python train.py --dataset="crops of objects in photos (Visual Genome)" --objective="flow_matching" --upsampling="pixel_shuffle" --momentum=0.95 --orthogonalizer="newton_schulz_5" --grad_clip=1.0 --adamw_weight_decay_other_params=0
Rows from block 2, named by matrix and row number. Rows with one number belong to one channel. Each number is 128 + 32 x the weight over its row's rms, rounded and kept within 0 to 255. All counts start at 0. Numbers have three digits each. After the name is the row's rms in percent of the matrix's.
# convs0: first 3x3 conv (model.mid.0.convs.0.weight, 128x128x3x3, standardized in use), inputs 0-12, a 3x3 kernel for each
# convs1: second 3x3 conv (model.mid.0.convs.1.weight, 128x128x3x3, standardized in use, transposed), outputs 0-12, a 3x3 kernel for each
convs0.49 103:103095042147158140096098112164133121162126159148130132112147142111085128102099117103088089116096122128095123132120123166191097136113072085069086096091117127152137107122149112136126125135133109133143167173222115133142142100141125137130097103105175163195147144136141121113129160103112113131113103107135180157122138114165161137157121171134205217129107108
convs0.50 096:137143144189167132132124095155121117171123117204118109173187131178158099146141131136143098197146089169115060106103222108116210140174228191182189216191161155169099136149099124119096115116109110134114115183144139168120129156110135094092156078088114104163098111148116133183141122175170155180106147182152149110103151147103137125101156138137132128143135151
convs0.51 094:185129102180115116147094117143148114056141119058138136161162127127142136141140157095126131108161151041120125120156178082154227091174233168174129163125085159106122121085089088108125084106152077094141052104146024071119135149134141146110163140124089164182064121165068158166089177120091181137124188162103131135117139119119151129082113179098152206085171193
convs0.52 100:125092151153091134125114126102124165073094156094057154112124128127155131152145131054093092110113174129142143128114119173151116183157081108116158138107223138168187154165105158145085170133109129171120148196107141179116103125128120110112127163143125102107126145134164132119090142132110127154136076135118102102127129117143149116111145108174156102193094099
convs0.53 100:171078093129106192102130156126125138083099151113163186105103114089124097087105095190102092092078099158230123172165165139132203121125225160110091073082091149134100076130108085109094104131166148089120124156163150118138093118143157151173090167100112152191122110177167121139142165155144113172159151164134096115102122148161121136123121100140115117092087145
convs0.54 101:135157152201079126116078110118118116093127137137146165176168136139102143088146132096204246167231228163131220140115137190203107139172127159156168176071108123060136128124138123122155106162149133133122109135110096093084143138104161093073120090107116084165122137125176115114134116116172146131189168108155163116163125092127121132088091133131188111109114108
convs0.55 102:101147111155168147185136170155139168111156128141170100136109116123096070127105095139169113183174107081124094065146142089096159091139158168154117199105107177091136124123132089121178074088144124107163175102144086078106145142114105109114118139114114157088107113129122097094100122133109127132142152136119098161113108132158141164105114086200167096138125072
convs0.56 103:117113150057036255059094118151114115208161157175135170095120119097143122113161163067110148057157146116153091092056151082098093069097106084101089091116192068163078132109150091054116127086125134123096174119103137099142172141123120155185124124122165172100116160107080133080110105135063092121106096139109125109098109117118105145115095133143055039119127123
convs0.57 102:096167140134179063101032076151161128154086106102116138143171152116121149162096138113137125122158129171195176090160110128192170158147152131123146104117091113119147163147146116161162119164146124124130099125136055140120176147111104132108156120139109077106117133094113124104076158163133117117185103090096116154091101129125121096093119117130158119085167086
convs0.58 100:184181083163131102099109129173177167164140105118124077097070094114104094133077103149072112150090100220131143094097128118091111161123168098145119130136053152107045100085109156140095141175136083141067144155117084102083115091099165095139146099138162117113132160148088071143113109176130132216173090125179159157151141143090103095158087133146058152093061205
convs0.59 105:151157138093202240120122110099169124102147149121128163111094158067114179145106091112098164110109089119093096129168158134104182174093121126143108099188160131149126096100124105077167121104162109104096067096055112173081099139120119094147094150141120161180141121118166118153136049114143066126193092135132137132100117077126110086134155113116142123127161151
convs0.60 101:064108125095126116113095147116076122255219169135125145149117136081082129101065075102104107072114093144158112140150153065110158131090111124141133106151115171110111178142140140097141132141149141087118148128116152113158119120051198122130144146078147101147183126135071120081131124166059097108139137085156110128076094104130078117120069100139116123187110123
convs0.61 097:085237131101115119178047120198179169125157123109165185090145105098088137099070139179148065178186031102190098103162187091130142140130091085255190087195134110129167143146112126125134148086142081109139142133140119121128139182128108141092142130141154102154108090093154209105121134157167159132142094092100174121118108134119088122125186139096125124143133159
convs0.62 107:135139101189249143116076046135144119132131114180120118091101111150129115088143143144153141142145135163247149134139187112145150130083049151104121159251182087108124138133146159112135114129152169161136072098090161185158105161150134141165065142055143128094092124144113160168139131108116137120091101091116127106118105117114139092116128133124070071225232255
convs0.63 097:199114096142181143085056057064125091092076177118111128085090118090094148131180194124130153133148144109182129204169144135147174096101147159109142185160125122109136072035087117101092146143162096139085127128084112091117091107094124120188100157147179169130203132117130093121211161134213169145177151110141133097151137120169147167131159107161150137190215129
convs0.64 104:071066095126100041114080104126114102087125108105113124181108089197125090186118109120060135134065146141070108134056132146083127128135102107050088141100057147088091135102110165149114158125081186125084132108074153128104072193133068166155071121104109135127104112113126137126088147165098163148102146109147108133090104127119116126122103121140112070180164081
convs0.65 104:082092097094085155185118065067093113140167204135156148101153095137175150183198178119172087124180072163179106186156130129149144152141133111063115089108139163131074086117141123113166130128149165098137143137122129172174014122054047077138145110092178142125133123146107119127120108116149122088185133100141103121153142130142195181166149122079169152135155181
convs0.66 100:132159149122131098153190111103137178116116178156121153099128142138145131110125124127201121134183158152188171131085154086058099095107105188191168118140123149127112128178140111153119123143151180163098183151115183089124156186156110126151184111110143178146151106088155145108150090129137068144126091081153116122124131105161169111151142145186071125172098067
convs0.67 104:175060086147155146127122087126127157194200152125124136171152129143111163109111121100134068111101098109090125107189035169084123077079195130082171119099157118163119124109103148112138103101137140173157187142158149131196105102119165072112147126101081135146198172147127076161160112102143124101124158108131187153169128097152100115140156060134064097045101233
convs0.68 101:134076199161106150170115138083137072128148126199170113110107108139146135136101123106126090093143126032105116124038095147097127163090188104063103097093093067111119114075151164110151132102193187136133144126126146096124142126169077064133100104230136105112159129142113160189115101112138116128107097094142084104146118132121084143144055086119115149192158199
convs0.69 100:148210144152163053162108094170120143103125091110114084119115122139098117141130167133099131103070137098058116131172148133125159102134107117067097085079047072148135121103112136113096153112149127170156105087080082097110065068071174101083106101150145195113188145142147128127179190188102132117093122099124178168145135137132156130151211136100083152135183138
convs0.70 102:151086103198116093117171077135139084124106105058114125103107102139175156141159137134093088139155169141109120091131158162123116093157147122122094076054118082146173104053123138127138135103159130140155144123167132113121129136106197178091045121143159141143169123138157105135143062109100094123139157138127136141174153144160145146184100198221195115152141164
convs0.71 099:100114150146117184156121096141168138138177088129136160100119133128090156183146112133145149108124138106104176185113178137162108157105100097118146104125141188105061093155177141135129178152157146110134200229136115152118108119058067107136123092107111111130112134139128166142090208152144119151163144113103121132127126134150160133168148111154169152101087148
convs0.72 106:106095150037000132148122129136094107177160088135117129146129089151117071128096081095107137158119134181174208119092106098065141094103104145127138126171220205161186125182181102112124155152118096126153125116089069148142140097078075081142196152133092085137116130137073138155131078169132066093102093135116167142119127077126149132127105118146079077123086150
convs0.73 096:089106119117076101107097197150154138147140123142152159133146157119102120110130108139133131134145057139183160161223197112154138103143095153138148119140098123092138137152172127122126132147151142128122098112122068114091077094069031058074078096116088086088123078072168141127156152094138159139160169146099105120102132132106113122090083133074110116106145083
convs0.74 102:116109117095070057098095055160113094083096182113134123100114160105098086111092090111110154135135137126138076120095164132049087181096093113097142103108070080100100096102173044121203116120103116118086099100139092108143072087181089149110053135117104091071169118119090103148139073092131076133117079128116155113115134117089132141109104049122166235085140130
convs0.75 103:153078175130134056119108163104128139138180195153166133109135145120118128076100134124080106085067127097192073115141100116082147112084146118106183172115038124175165117104127130100095133116134090145131074108170153182139127118114149117080069155161130136114159115151169144168082075124159143104147123085166143128117135139137127155132123149047115231179121046
convs0.76 100:100125120136111098096122111121112164065116139113097110095105137106151131094163194120104161135158141120196131052084112090107085147161156059096139125154167052141121107124112124152115157160145115159147154140110160139139066044118138161131061168073093120130091132164082095118121146223116177172143138227152130103156131129165135151102191206118117120136142177
convs0.77 101:132188044125083130148108187176079113128082102110123097130146182104116143160149192151173106106165169140112181112183140136068078144101148132153088155118161143132148148117124146135120134185109172198172161152165165111152163168119125145133097124196169200123110165137100130156148198118151108111181100131132141145110133117122169128097128141111143127096107129
convs0.78 088:096140105081185069110083098124149117182203119091168124125126161081113107137148134116128155075137071119181083115088075129131131141149117061071107123178078147132136109081114113092117150207201117092088155111123147119141133111082108187145144116106135164102170149073136099076129129114115094131149132110123106124111115189109141153119078095164125087118174114
convs0.79 103:174161132151187089090188168132085122116049105075126111149120109170138155134094115067075098064136096087127109105063093141126105131186167107091124134090040106115112143117132135105105167139092136092070126079099098131091178124132137172132082158142084077125102128117137139162097146175105194202087141160140147138135137113141128116208137134133211140096115000
convs0.80 101:146126105208132071131190099095143122104127138108069095134075101154130098121091070046190177106089075223098081099074122120128142093112106075099135201145063155207087111082079105091075136168084092103162109133153154135116103105161120154172176121117113099110146119154166131115117140145138108109128120100176138144166162126136145101107138193123110136147077046
convs0.81 104:107171133044185201083094131137118101171154156087114110104138148068148182131148132088107137116177176088163155124160173095168142100134083129053132067188201190174188111170151096155195149127113072097139112130097083124135093165218089158215073155139105118134082087137069101104095115110089108109148160113136128135151126131135127161097119195133243171117133129
convs0.82 106:116052087143143133197220108072174161088060153109114145140095162206127121154167139117199153127079133251108075088050059147065083169154075037104168159115106168228086054123114107122123145136152156129169133122127153131145093064117105070148170100095135137092199132109118108109130107127101102168091105125120144147163183125119113149147124091160127158096083113
convs0.83 109:104083082105111141118116062126097131131117112074095114076137129062123110128104115161102139112120111109102083060112087079111062102068074134147189084119132153173081121120115116120105119115107140129131139155139169192193135120123151127196145129153120094100168112121150132101094102125050131079109114103078088122090102162090095142161157118160134084089092046
convs0.84 103:159172138255149078117108122151130159113131099142170115099103104095105134110110134159153127135158090097107166161099125187172181171159138124128152221137078119069101109109132125113187202157145144114125146107118146138157125144108158156176162152115115127077111152171100138152159146062228200109143161185129121140174140124133116103109133144152127172089136150
convs0.85 099:141175141152148139156134159149135141108119145057112174114100140119119135179121148198190126094178199120097164118107095135147098109101122115220130106188167159092119082107115138104114175135126162149080096144105091169123124100096129156153116088102131091117127115152130117134075118092119111133121085065107108117124088098117098074116115084045130138091094135
convs0.86 102:121139149187207164186255126077080182144092157185126149118081086180140095096132114158139196178128131199192112108110081109145157113105124121225156166224161187235180143168100192181107147176120174132142123111141108102126117101105100074134112140139120092082166144130097082131137093117134126107105121126135110135079113129106131132081092125075075083116098091
convs0.87 097:161093129097228223152132139167160162128147092129156168132145138080143113117123136148124057147139159118180168147145048119071091094111114172140097103200139179179188111135159119136143193184152132131129117119111148132091112162146082109165041139197136184117168094064116099151146126072103055143146128121150083110137108098136115138165134103143081123113126134
convs0.88 102:132132084076187075067252156125119148096131153106111100150100059150119129146165088184194212133128120137096098178094106137123109077154115132118125175118116104210117141175143129152126150185114107146185094129156077114128081115118091160084062156119129158117162113103129066137116109166094091111155161146118122105104116116156157124134150101098126084146097081
convs0.89 100:139122109079117254152119143120105107138165125103128154109115134122074141158121104172092108152134130089155133100105130211139182098113141156123073066188228151107118121121084167172118107133137096110124085080063127133119140079088200083123116103103126148087164143106120125073097153133133081113150165142158140122106107129135113119124095055215068029082165176
convs0.90 111:133138147137119141111093161184141167167137099174081092117117142084113108089094145120132137150155154120172135098145125079184139066244154135113108152157122144187159162128177155146148151117144130114112095128107123104095063105103098145169076159106136210151095157170088145169135134084118159070118163102133119098151150117174137132110165132118158196122151234
convs0.91 106:183115155141203063087145146122123088196162094181092057130157105125153099137105122070105134174101088158177039213061072177105086084153102156039164174152025052150142162126084151129115084114161124115147120115092120113067104178052172172126102159158111159163117134121154083125120104098075164093131134133118110126111136096130161080154125114152085080140061090
convs0.92 097:101185206099156212188138100145155175109127160087078133119081094100130133136115060178178132109185201066093133110126126111076123179121118131172171131132186125064105139105115100105178150124103098109090159104087097140110202164157167184177077093125131100089120103052101105120064131096104103093134148105114114116117105137148139109135122043104078016125153135
convs0.93 110:106182088255084065015116193098129117052088138092121107110138119112106068120135151144112161114129157111116092119133143142131107074092144106126169251112094096124151103139129160183142095117127127121099097130159102113104122115195204200094057144122143142166103108178116142131118103115151145143104106111133127119172166133123124113104135160064153211095145048
convs0.94 102:109079212136111177163188082134178182133100137129130103093122199089117173208126078084107106067063090107093146138102139096097120096123097124162180119092157159173099154134145168163122133154071099125109141141108117113090125121129109138181116127136139147144166120095134099165136067124143110119130153109108141123140137118129188128134128157163149125118130106
convs0.95 108:145149179137255177155152153171104108119088086144170151149184116199162163151120179154117090165122113210119077082146153156170149178146122069129142092252155099139095115132157086168139105148166118125133120132181117123148119147069141131130123109116168111112117114199118142191112121131092123150108139149130124123136167172140181159137155144080134175113121118
convs0.96 084:139131090146126124146138173179200183157187198138158169129135128167146125140114087127204099123226139138203145129172155100151176125116154111145140166182139179149179158127134160125152138143152128114099155123134158139155107127098164155109141140109158149152116108141104103096173212135195171135189150124142114095131088082133128107104139146073122143092114172
convs0.97 099:091071071115122112178120114090135142053140160100193189155178149141186183200156150137211158119205157100140145058146122113131108141069066149140112171146134208134131115139100073122118089135104190176150151159122143179161089066113104104058203147145106134129144148141097095125107117105112115092128124126116143164095121123127160122096158116146114107164178132
convs0.98 108:159108177161108146142076149135075106149121120127111150141102112168127096155148134090090101080131121113101114106122176134131133122076100147061105141056120176076209191136170144135125161135116140134175171156154160113108142116141185139118202105128126122120132174148163153141086091152128124137113118168133144196175141145146111139126107137107073110145094089
convs0.99 097:192165135158086105071075118100125066114142087125112097141133136171165114129137088140113126160163152155160113125114132179100097098099126103126104110112084078113115150150087168195138159190099128154149148146197104083117169154080133091082154175145085114127118124129106092114107133164085106134096106094140141111146152098113116077152138142133154171120130126
convs0.100 087:086139151059189158127153146100161088114148103117143115135166128147134114129111129113181069068175112110154059100145124156151141155104092157102123116082083122170075184163144123188101097166133126126115196142124159093086133148165111096099092107065081141110050083122123098120087113114111107105126117098191148146175160157131148175144140127102106150142111107
convs0.101 093:226130077141142021167178033154152094163147135132213130159145116194170112166124089117151137176114098177165111104081067178112093167156066130145092143155069194176084134130154159145134154151114167142118154104092162134098098121151058111170055187181110110091139107095155087119113145066138127094143150106114102155137139142146147159099054080116038015090080108
convs0.102 084:117121089134131099120104153116164163098177067162196103186119116116147123135088115197083105118137093145104098105082126085134052162075101174127097152138117133096135137145140181161148174135165161126095176102100141120129066097149058099074111092082132093096124150095169140149123143149136151137102097123155103124154086130166088119122031006106100062197121085
convs0.103 077:123181188143141102156147148152146203129094151122092118139133140117102105095079115082053153097067185104050136106132137154131129185129128179135156169167123158163093133126150144137145166150114135153122138117110131140124094084101074089063116102129107089130098051110088051095145122195179129181119093140109121119112143092077114078102130107105126093091106075
convs0.104 099:148113161083104080144119196136149152136162161143138113203141162224151158139107154155160157157126129164149123154076163178014162168103199175129243141144127141094122091100163126134141122094151129073065147123086150163103174184193150153122129139138132136109138101087104098109168139111183110113155132121165130106133138124125133162156116141133096163231183224
convs0.105 100:132154174123107114105160162135115142096125149139127187153132103142108084127146112073094108064089133137102100189123095169165094130181113119160175097123150135172157127143183117117155068125149096143200087117183167099167163112175134132150097124176165128109120135086126144083094141129112156149115178129168166169109102137142137163156134130137123095173144129
convs1.49 100:128114118125098066128102077124127075136137133093126160118112107128106146128123143105141095041121099125187117130137138110060085089056098102096105125122089106120129112100117114123129097114125099123126095119172128114126154142137073064064124131149107115113152116051097110084131117133146114146122125151123133127139105095153148144124109144160146214150124160
convs1.50 095:108120118120150136144170145153122101159156141142162127146164133174172130135161115184175157192153160128127151114172116107203123072181150154149162134166164105142139158136129164150082157139098111071084115075092142104130129096061123095076105100090113143120089153168154177178077097136139131087149179102160116111143097116111102120076091118122162179168187199
convs1.51 097:155137130186117079154122082132123113126114162084079161057135129095140140126115144159118103102133107089145149107138148094119181146172137207163102175111093128072085066069168086078146117098106091120171060101135074104133136101121161136157169164179126102166083160176127200202121131123091126156085110144125105109126111116155164161099109124084087129116113128
convs1.52 145:111176126095214127094125108060131214037063234068131198108107087119135095078184104050124145056108181086125176224120059193095051138099107127141106109135111108106090101101153117106151138121160152126128121106135144132161140138120113125134105089130144158088107126106105096111169157127190153075115093056128098120158089167087061159083138082118139098131138117
convs1.53 059:124166164127121140145132086129120134127172202142153169105147177150138181126157187064073110118136065092085099147169158133111108122138106163162153123129155091141137155128129182102129218125084126113168124097068120085117104126125078139151097128145145120093175184123101141215152141128097089085112073095120107058111150094107130088119073135148133159179154205
convs1.54 080:169161123212181090157107075086167105092120141159167168082122119115140125124157129094173117085133107052072089144122111106116121084122132152200165140171136109087125082056117074131181081142154099110128079076132122101118124123117163125114124130167087100085056018120033132162148151134159146130106100143126127145146107135178121161101105136091095127140134165
convs1.55 057:141164123097117146101108158135117072146119092139155118150125096125146092099110127173183193139115155133143145119204162103185149110121199096142143072138100111100109110138115082127113127122124126102081138123103161155088153093116113073089127119106125089057135089133164122122173192158194155165137173198147146160173133123176128095138173127164160110175178157
convs1.56 141:118135113000125155056112117117098088142069071091122113190144119164173127145169145092098154098130156158149129141139179159151151144150164112141140104161153129128136119154154102170168182144151064111112154133114153118133105139104099129140177132127097081175118084185093108147152167125148162145143130111130125078156109081113147136075107091101113057117138092
convs1.57 099:165230121146124100131066138130208153141155131167163110099195132108170085149154124128103126099122154097134137113130073107092160130084242168224157177134123132109076086125116097136136138143091126085121113089085141160099125108124110097145107095129185114143066206163112177170157193144147094177084117127121102107193104160136088129108100115130115118127130150
convs1.58 057:133115141133098134129097119099118109145172163153162151192168106197173121177202149144160085171127111188184158061121186090137186083170200119116135111106127091116125077088134064063061105088071132116100152100080146137147135157105121136098147155111088062172105083173132118166152116128110137131160203125138207134098173134097154112119131150160164139171186130
convs1.59 070:116189144088136166121144124084120104131107104189143095133152144142227255127176173116108151152110126122131151127207211120156192146078164104088147101119136112121115159203133127225182171174166141134113130162131122173130132086118124089131140092118108087142124111126119181143210185137141182133187193159167159091137145090153126096116096125131129139166171158
convs1.60 088:093108163085107166101103120135083097065087079126168155156187162141149091148153113084119147112119156185129168093112086146111155113072174071152173066081113104105113074082087132120092098140098102092132221089066160131109114102108135113131137124162167067158163067040104064118159161203072123045117197148172120113179179180131130160101097124218205135140141125
convs1.61 106:131223136105142109128063129095131137160157109147148109128155122144112095131089081177104181144107173125133171149207073133174098155166133168194122163152111163141087133135110138126098145112101174140144140141146116137096161114166153111175099113138168120130155194115105213148137185122136096115140087140174068131181103153159130133158190123154167115164148145
convs1.62 157:150133117174115111118117118095093143132129139173168135138145147110118102120163133190120068144153087105113069118123122107105157098093105158093109104101187084086099121138175150130082109112098104168220032100118046103141190115098143116188131109107106138120134099066160113074151142128110160121109150127105169148062158138124129150179139166141120086138124104
convs1.63 047:124148138147170129153113103149119122131148095139145135107113137150172168091125159063102121087079077080136094102118093110074058099070093145118116132134114095079092152145129157125122129110126151118116108056118136117092141122118132098108151123139125120152119115065163147182139147093128102050126107100132121112144111096132096080146119141173135127161122121
convs1.64 111:137123141152141108120139114190119098188110104177109120162105118132095141142088129157177084142125122136113137190167177206174149161174113135138161131182151116177160158103115194107109206142148135134137156150147147155189137119092126119101136111121079092105156176203115152147133129106160141097141169133158202144135178146147162117191089138170118160142145152
convs1.65 098:124119100142133122121131152107117107106099142130099133113107120138132112170162118111172136058162164094106143102111112062071150046122177137105097135141140126168118095059105127092127138114189133123111131125130084150142131143076131138085109123091100111124129083056136113136059092077124158155099135154070071092090128104148210156185165133186138125151116071
convs1.66 123:135113156129135152128103097157137108164158178133093163085066076090097084096147222097089093129126065124135091105145141126185145147154118110148077131126097118110141113107117115129081090096075111075094077118127088119079138161104095109118106135089114190137162093105119148136090136119126123086112106109126072154134120190091085126142099153165137119186131119
convs1.67 113:155050140100142151111206133144130120160131142133146161114143172112095125106125113083084115153119122103075111176208194128102116122151097125121117146146115122141094191180225140088128138137148124124114177203093110125083111133080150149091154158121123090132148066107147012126145163148137131142133133102103125088172164108151121107073074127101153117156079054
convs1.68 130:117112146127148158074158157171143133152130130135138130101108145143129146118078145168101168153152186206167172108120101114102100097135112158133151167167156145144132113093123160103108160140113128136159146129130109080097091071114079091110125117118102131194095056139126110078135146134149147163128141114158192094167175091112150071137092165146107162138113150
convs1.69 117:157177138165146145138102112098108111183143102153167089153155088112104053134144116170140080166145169141113126141180145146101145175169133138116163144097152186120175098150162133124123148126184108125136171154117107102114097109123134139126103126093099125133124141078149175177210131123173118153128086083213157116127100091088102089118131116162195150141143126
convs1.70 056:093053096132133067114123089097053058096095099112088092083085081082087126102157186095092144121127101136131150111120162161146115133106157100074105123144111138138071111090123156136126172157134089104089108126114086100162139101074164102036184132109081086069117101085097034095052077126087121122101134160112139143091116081178167077153105136129112143109144107
convs1.71 075:126173088086121152114063118060090139137079117143101151114115181103125133091154127096161138090118107124165121132130138144143121109154209110150119109130185149108147138140111137149140183095151150104157177099127112148103163153183137145201147146165157123161157141150164182162185169136147125191141206158129071124167149159118123160166121135185123150179185138
convs1.72 091:145113106134126126150116143138194100168118091137119096206202118154118078133095093134135136180202200163098116183189142137209202197183182115146138136127154114115169165155136152124099144161196190121159186146174146112187128135124129161154125112118104118138110084085094126149086140185125120100132106137195153175168130143157139188117117145139142143112099078
convs1.73 124:102089105107128116159165141206196198156152151071105131124125161076098109125120114117110131144155198068115140150102138138090100126075083116124095099138096112147114114101087096084067123089094104124131118124166063072109166140142168116142158123150127189187127106122133130134142156136109146139146177171176217224151125123169149147130136115109124117089104122
convs1.74 111:122108114154147120146153140133154123135157166139119137133133166131138175084107117140097113087128122125178095161161155162174142114160124099111124135118102080130132127112104120122190116092118142186142147187201154162151140127131119132074095128153121093148111126131134138118131188111121140092153118048100183165132137099095133084137101122154159214168141117
convs1.75 081:108084093196141067120122134126106129132097122159096122139152148140188197110166110134119126154142128080124103144130187142179212173146135131086110144119059103103081168130094186152155146125111114144084128155173120138147118109117166148105150120156082135097067089128074120143149133188133114145119158156126131120135099080214150109195117079116151174161138139
convs1.76 070:092117153115124117146128108117082087115061119138108136105128160122114154150108157177066089177065122124121128242169130227196174198192156177137191138134134149145148140109093177107124143131126086109123087111133103102166129079117180111138172162176107121100070114118136134131130166116136178137141144138121111110077064084097120125183148112153121118154086124
convs1.77 086:079144124082147133140118126110091163148151124163180124097093111103136108072108094055075142000034124066061036183194140126189170093154198090141140111144104121091080146152157120176187083131165103103094098083090085109087147102129152089150121091124153130208134137116097132146182133162162079156158100093167131133188160179190155168115153114159166124166158110
convs1.78 064:122117148111059127110096131113148150153090106085089136147106101123172169141211204134052130042043102141126164122102138102110186130084127107125112120115091145151119098137138108121156148188173101072092149109083152173129147119085128101101145122141143062126150090101154141124140092142168123161156142145095120180088133156094123142117087157166161212172173191
convs1.79 121:068088115141116120136125104147101116127093104142164198110135079106161110109151103099122117120116162160148138112115162114151120167203152149105119172163117167113114157112084170159143136131108092125137119182171077119094119111123157089130127092139207148174189145146194101091072109132114113143106179126050069106119122155126109129108091131134127165158116107
convs1.80 094:156115098193128069180174108130182133183212137158162136184175162140188171104073063195178089167144068040058172131073097099087111131114082178099088154107050145159157140133117155161140133171145149118078103160159080140131112086108175145128153126123126134138111177124074139152125079125129089051094092153137166149114073108157109107153123092129144121093131155
convs1.81 106:142145120122125139151164123124125121160117130137104089176165128162193169104155154100117153172170168167163154142130161108101152113101153129091118165126159126155174148121162065102161128119131154146124121207168101171154127087138150136142175091112125132184095091103103109095067126100145124158107122122125131140093138107165134112101121145129112147113130121
convs1.82 065:110078108108155144096172133137171097112135169132155181168161175151134164108115135165145119202108089194156166093117112085138052094220008086103106154166142124142130132114101116090050121123140157142097130185115082138167118134091114176098113154108045072051090069095101104115134096134106134097128187131141156131118108068114074066093125116132145089122101060
convs1.83 107:116087135098130144123144106156142130144097091159147103120107086059102069075126153154145137148097116174169129099147073164102129149053084128096065165145114111085056110086086095072070074100095057046035090101102041086130118118076127145098092121097060050077148121077151121126157135133139147212165095148131153136133109149145120143101120131089105106109099099
convs1.84 102:153116122220123068161126133147174127164175182145116142120128121091145123163169167213182095123148083065143129108058039137096164146133123130098079177128076103113119082060081121097085146139139123136164077133137152137142097091098179158109171141131074140214023115188139210193098095163131122066089117117112126119117105093132144106063086138066131227110144168
convs1.85 071:140158113115178140104116130130134181146124157187217164077077098070032054044001020157113111132141138090111139103119072153110055144134101122125124120101124115083129144142093110136102171143152131186149075129127098077069120133132160142129128115117102083120109143145075072130160145093102131177116118127121108145163114145178138137108159131087141134112157122
convs1.86 105:100094127143135112157202147084125098086152160094148156127117095085069082161109118140096132182133098081176161124152082125108048148118029053097082095160097148177160137073070138072074078083123113110124149159147128136113155148153175120107161112100099161074109090047178075060152103110147147128162101178173144142119138132118115091086104099113133133067092095
convs1.87 074:109109144066080141072126131114088077092142109095152125134091111128088091099168196035077140115087164185132137129140147141132151131144178121133195106148188133138140088104141106111121146150097116116103161120126147127141109139170112144164127092097086151143143121123114067064139147120088091209134080099138152138140142143150127135087083112116103107119114104
convs1.88 081:103115109178204180179193177136186139109136100104113141132132148115110123182140122152145175130127150132089068102115114127132064088088061103146127105154122107153111102099106106072103122097126145138118104130121039093098123108094141109081144141127147224093095159053104119100109112115132139161153140128090098091104141064131194097113112101110100108070105109
convs1.89 096:124138139064126211109141133126127135160128102202216126115100153071073099102121106088121170117104124149090070082100112107107110114084149083130139085141226135130116130123108106086082128109057128112116202139070130129137094153133130178216146149176130157148123139139082071091116085093146121122127099154143137093100126106117128132130110145229143050157105067
convs1.90 076:087093123084105106098128100124078118127100152082117145120110144116124147123109153147126162094113132104136158196091173231140178205106178077105121066087122099118126126094111152122128145131132131138154167140166161114153133100125132097145129085137066107144072075103077078052115132078085098095082090123108117127142110143133122143098086098093076104097097122
convs1.91 093:087063186154091121108157081184148071082133105127171175130079106096087082199140118156106138217084093171155154142106105103094045078150014083114103161123112164139138073092111201139071176150084208168073209225099085155140128118146183166118180158117164164121111097132174114135092141133171114111157148073122144112080151161134129149163148137182193179129140109
convs1.92 111:117109077077144179088131154115128132137108074125142088161111151120110192120099103088136116055117171096118139130138106135113135116133144111173131090162193096082128137161155050127135178104116109163141141115141141137107083098091118126142102103080132081152179180154119126093112161095123145149103145129124104130165145107079116154109138102130151144115136129
convs1.93 129:088116097212167058125124149158222148086185155083134151144173141115117087139115111168163141193158147126143141076158104122122059102127113110109169183178140099149158104140122160128169148112116149116076079160153157140126097105135222165143159141119191174177086172172115137075137101172179141153147100147135145115116094095204170044156085080026100173104134160
convs1.94 075:128117091102167144061152152113139137117095126137140183142132077132135180125112109111173210126136162077108168136113124167171100121182109086119101086189169058128107153139101074105090088082155128158111101133107123090137089091077109156170115119138081111174043160135041081042138137052157143164082111139092073061118089096088091149105148110123119062129132083
convs1.95 160:138159102123101127121145122103163162087112115072121114122126131161151184116163206151160142103162198148158176074145126084143144105172146132133158125128173155126122161135198096123182135182149133188141135183131126164125105132160088135174112151116119166149127163126138107099119085136127074140123106122124133055101142090089087073076120131125132123154135149
convs1.96 084:119136142149146131153132126126142137111125108127116130149116102139156138109110131143086101144099093151119098116111120138102131138121128117127125104102116119105133134137101143125085170152109079094112052106142091103121165163162163175168147174181050112119092112136112144152072094059088089037074047042173158197164161216170135154160147125128115173158133165
convs1.97 113:134159083130139108112132131108145152076109143112119132118125134128150098106100099080108091077119080086096073154167104076109105101088109177102094172113119171117159145169124146157136157136170101121102086159117099142093114140104160170153085126122123170152117108083066092134143142114133142115123112087167125202119095115104047122106099085108090082148114103
convs1.98 117:140137138170163147181161151142129113184132103122130073098101063136084091112077111157120134087100144086067106121129117102111098137132112156180156115155157118139149145116053103084000075092051162129116125132125066093109127130126155112137176111118083118115132091154068126128130089116144093085104149077119132161187135193192125157145133107110138116132138120
convs1.99 137:111111136149118100146098113151110140148115124155130147148154209142130134136155130127132088090108124133128145136150157128141076108155089147127096160134138171161165162104113147118157126126140094130168096149196096113118165136135140109108135102120212145093158091085190138135103103151138121174133093102057106141077129161064075091121118063144138123152132105
convs1.100 056:109128124096120142111103108138109095073083103131121159159117158180166156167177185125143203114065161136131163085119163161069157153119183110102114122129128086112131100096104082108137113114096137166144108173190128185197158149133151157145126136153129122125142146148130120141144141117132172114141114140149101143129159155098138154157143141157125138151097108
convs1.101 108:121125097117133096141168100074130123103160114097161122157188142156166130178168146139152105158134140159158128094123097077156156113157104167103124170136140136138147109093125101083097112098111110091132115114148062121126127145166138137139155154144151162061103109123078101148063119159081128143121131108127180164142175121167164120107160105101118094097129130
convs1.102 047:114124097113166125125125124122128124148132117155137151153168123131129099183113128162150166136155155134159172110123151117143184129129106114096123111119100102132121103135121107158133108141164117157137112158168142141134158152111173131145175145135077056003063037065083025083133157172148137135183137172138161174138158164150161135136125157160136141170137157
convs1.103 039:142140128132135145134132145107162121090131116105141132130147135158157162127127155154171186168207226166191180159128128165143163154147166098122133079105144126131159160138159150131155149127145147137166151132174150135177128124123098091090130118128117090056108071058094057062118133094106128100123145108093104083116105080119123083162161156146140139162139155
convs1.104 143:116173119085142091065135111126147151116111171086114121108118101115120119111101033099113103108178146064159147123149133080133092079159096120122089132109092074120133128162128128112080134132086113121128140134156143124143156117140145127118087078056177099176184134178100044098106110069144155155116135133087112076150097132176092077159154077077129055135145061
convs1.105 138:076103118114164126086115116132114152131129179085087102130167105169152107155147166123152166103158160166177133080104114113139092143180059104170145081123149122098094117104079153126065169119112110120048103154135167148179065108116103146136079158145093087093152104176107093172104147095167156093116128063134102139154177195152094099125096091110089103148126145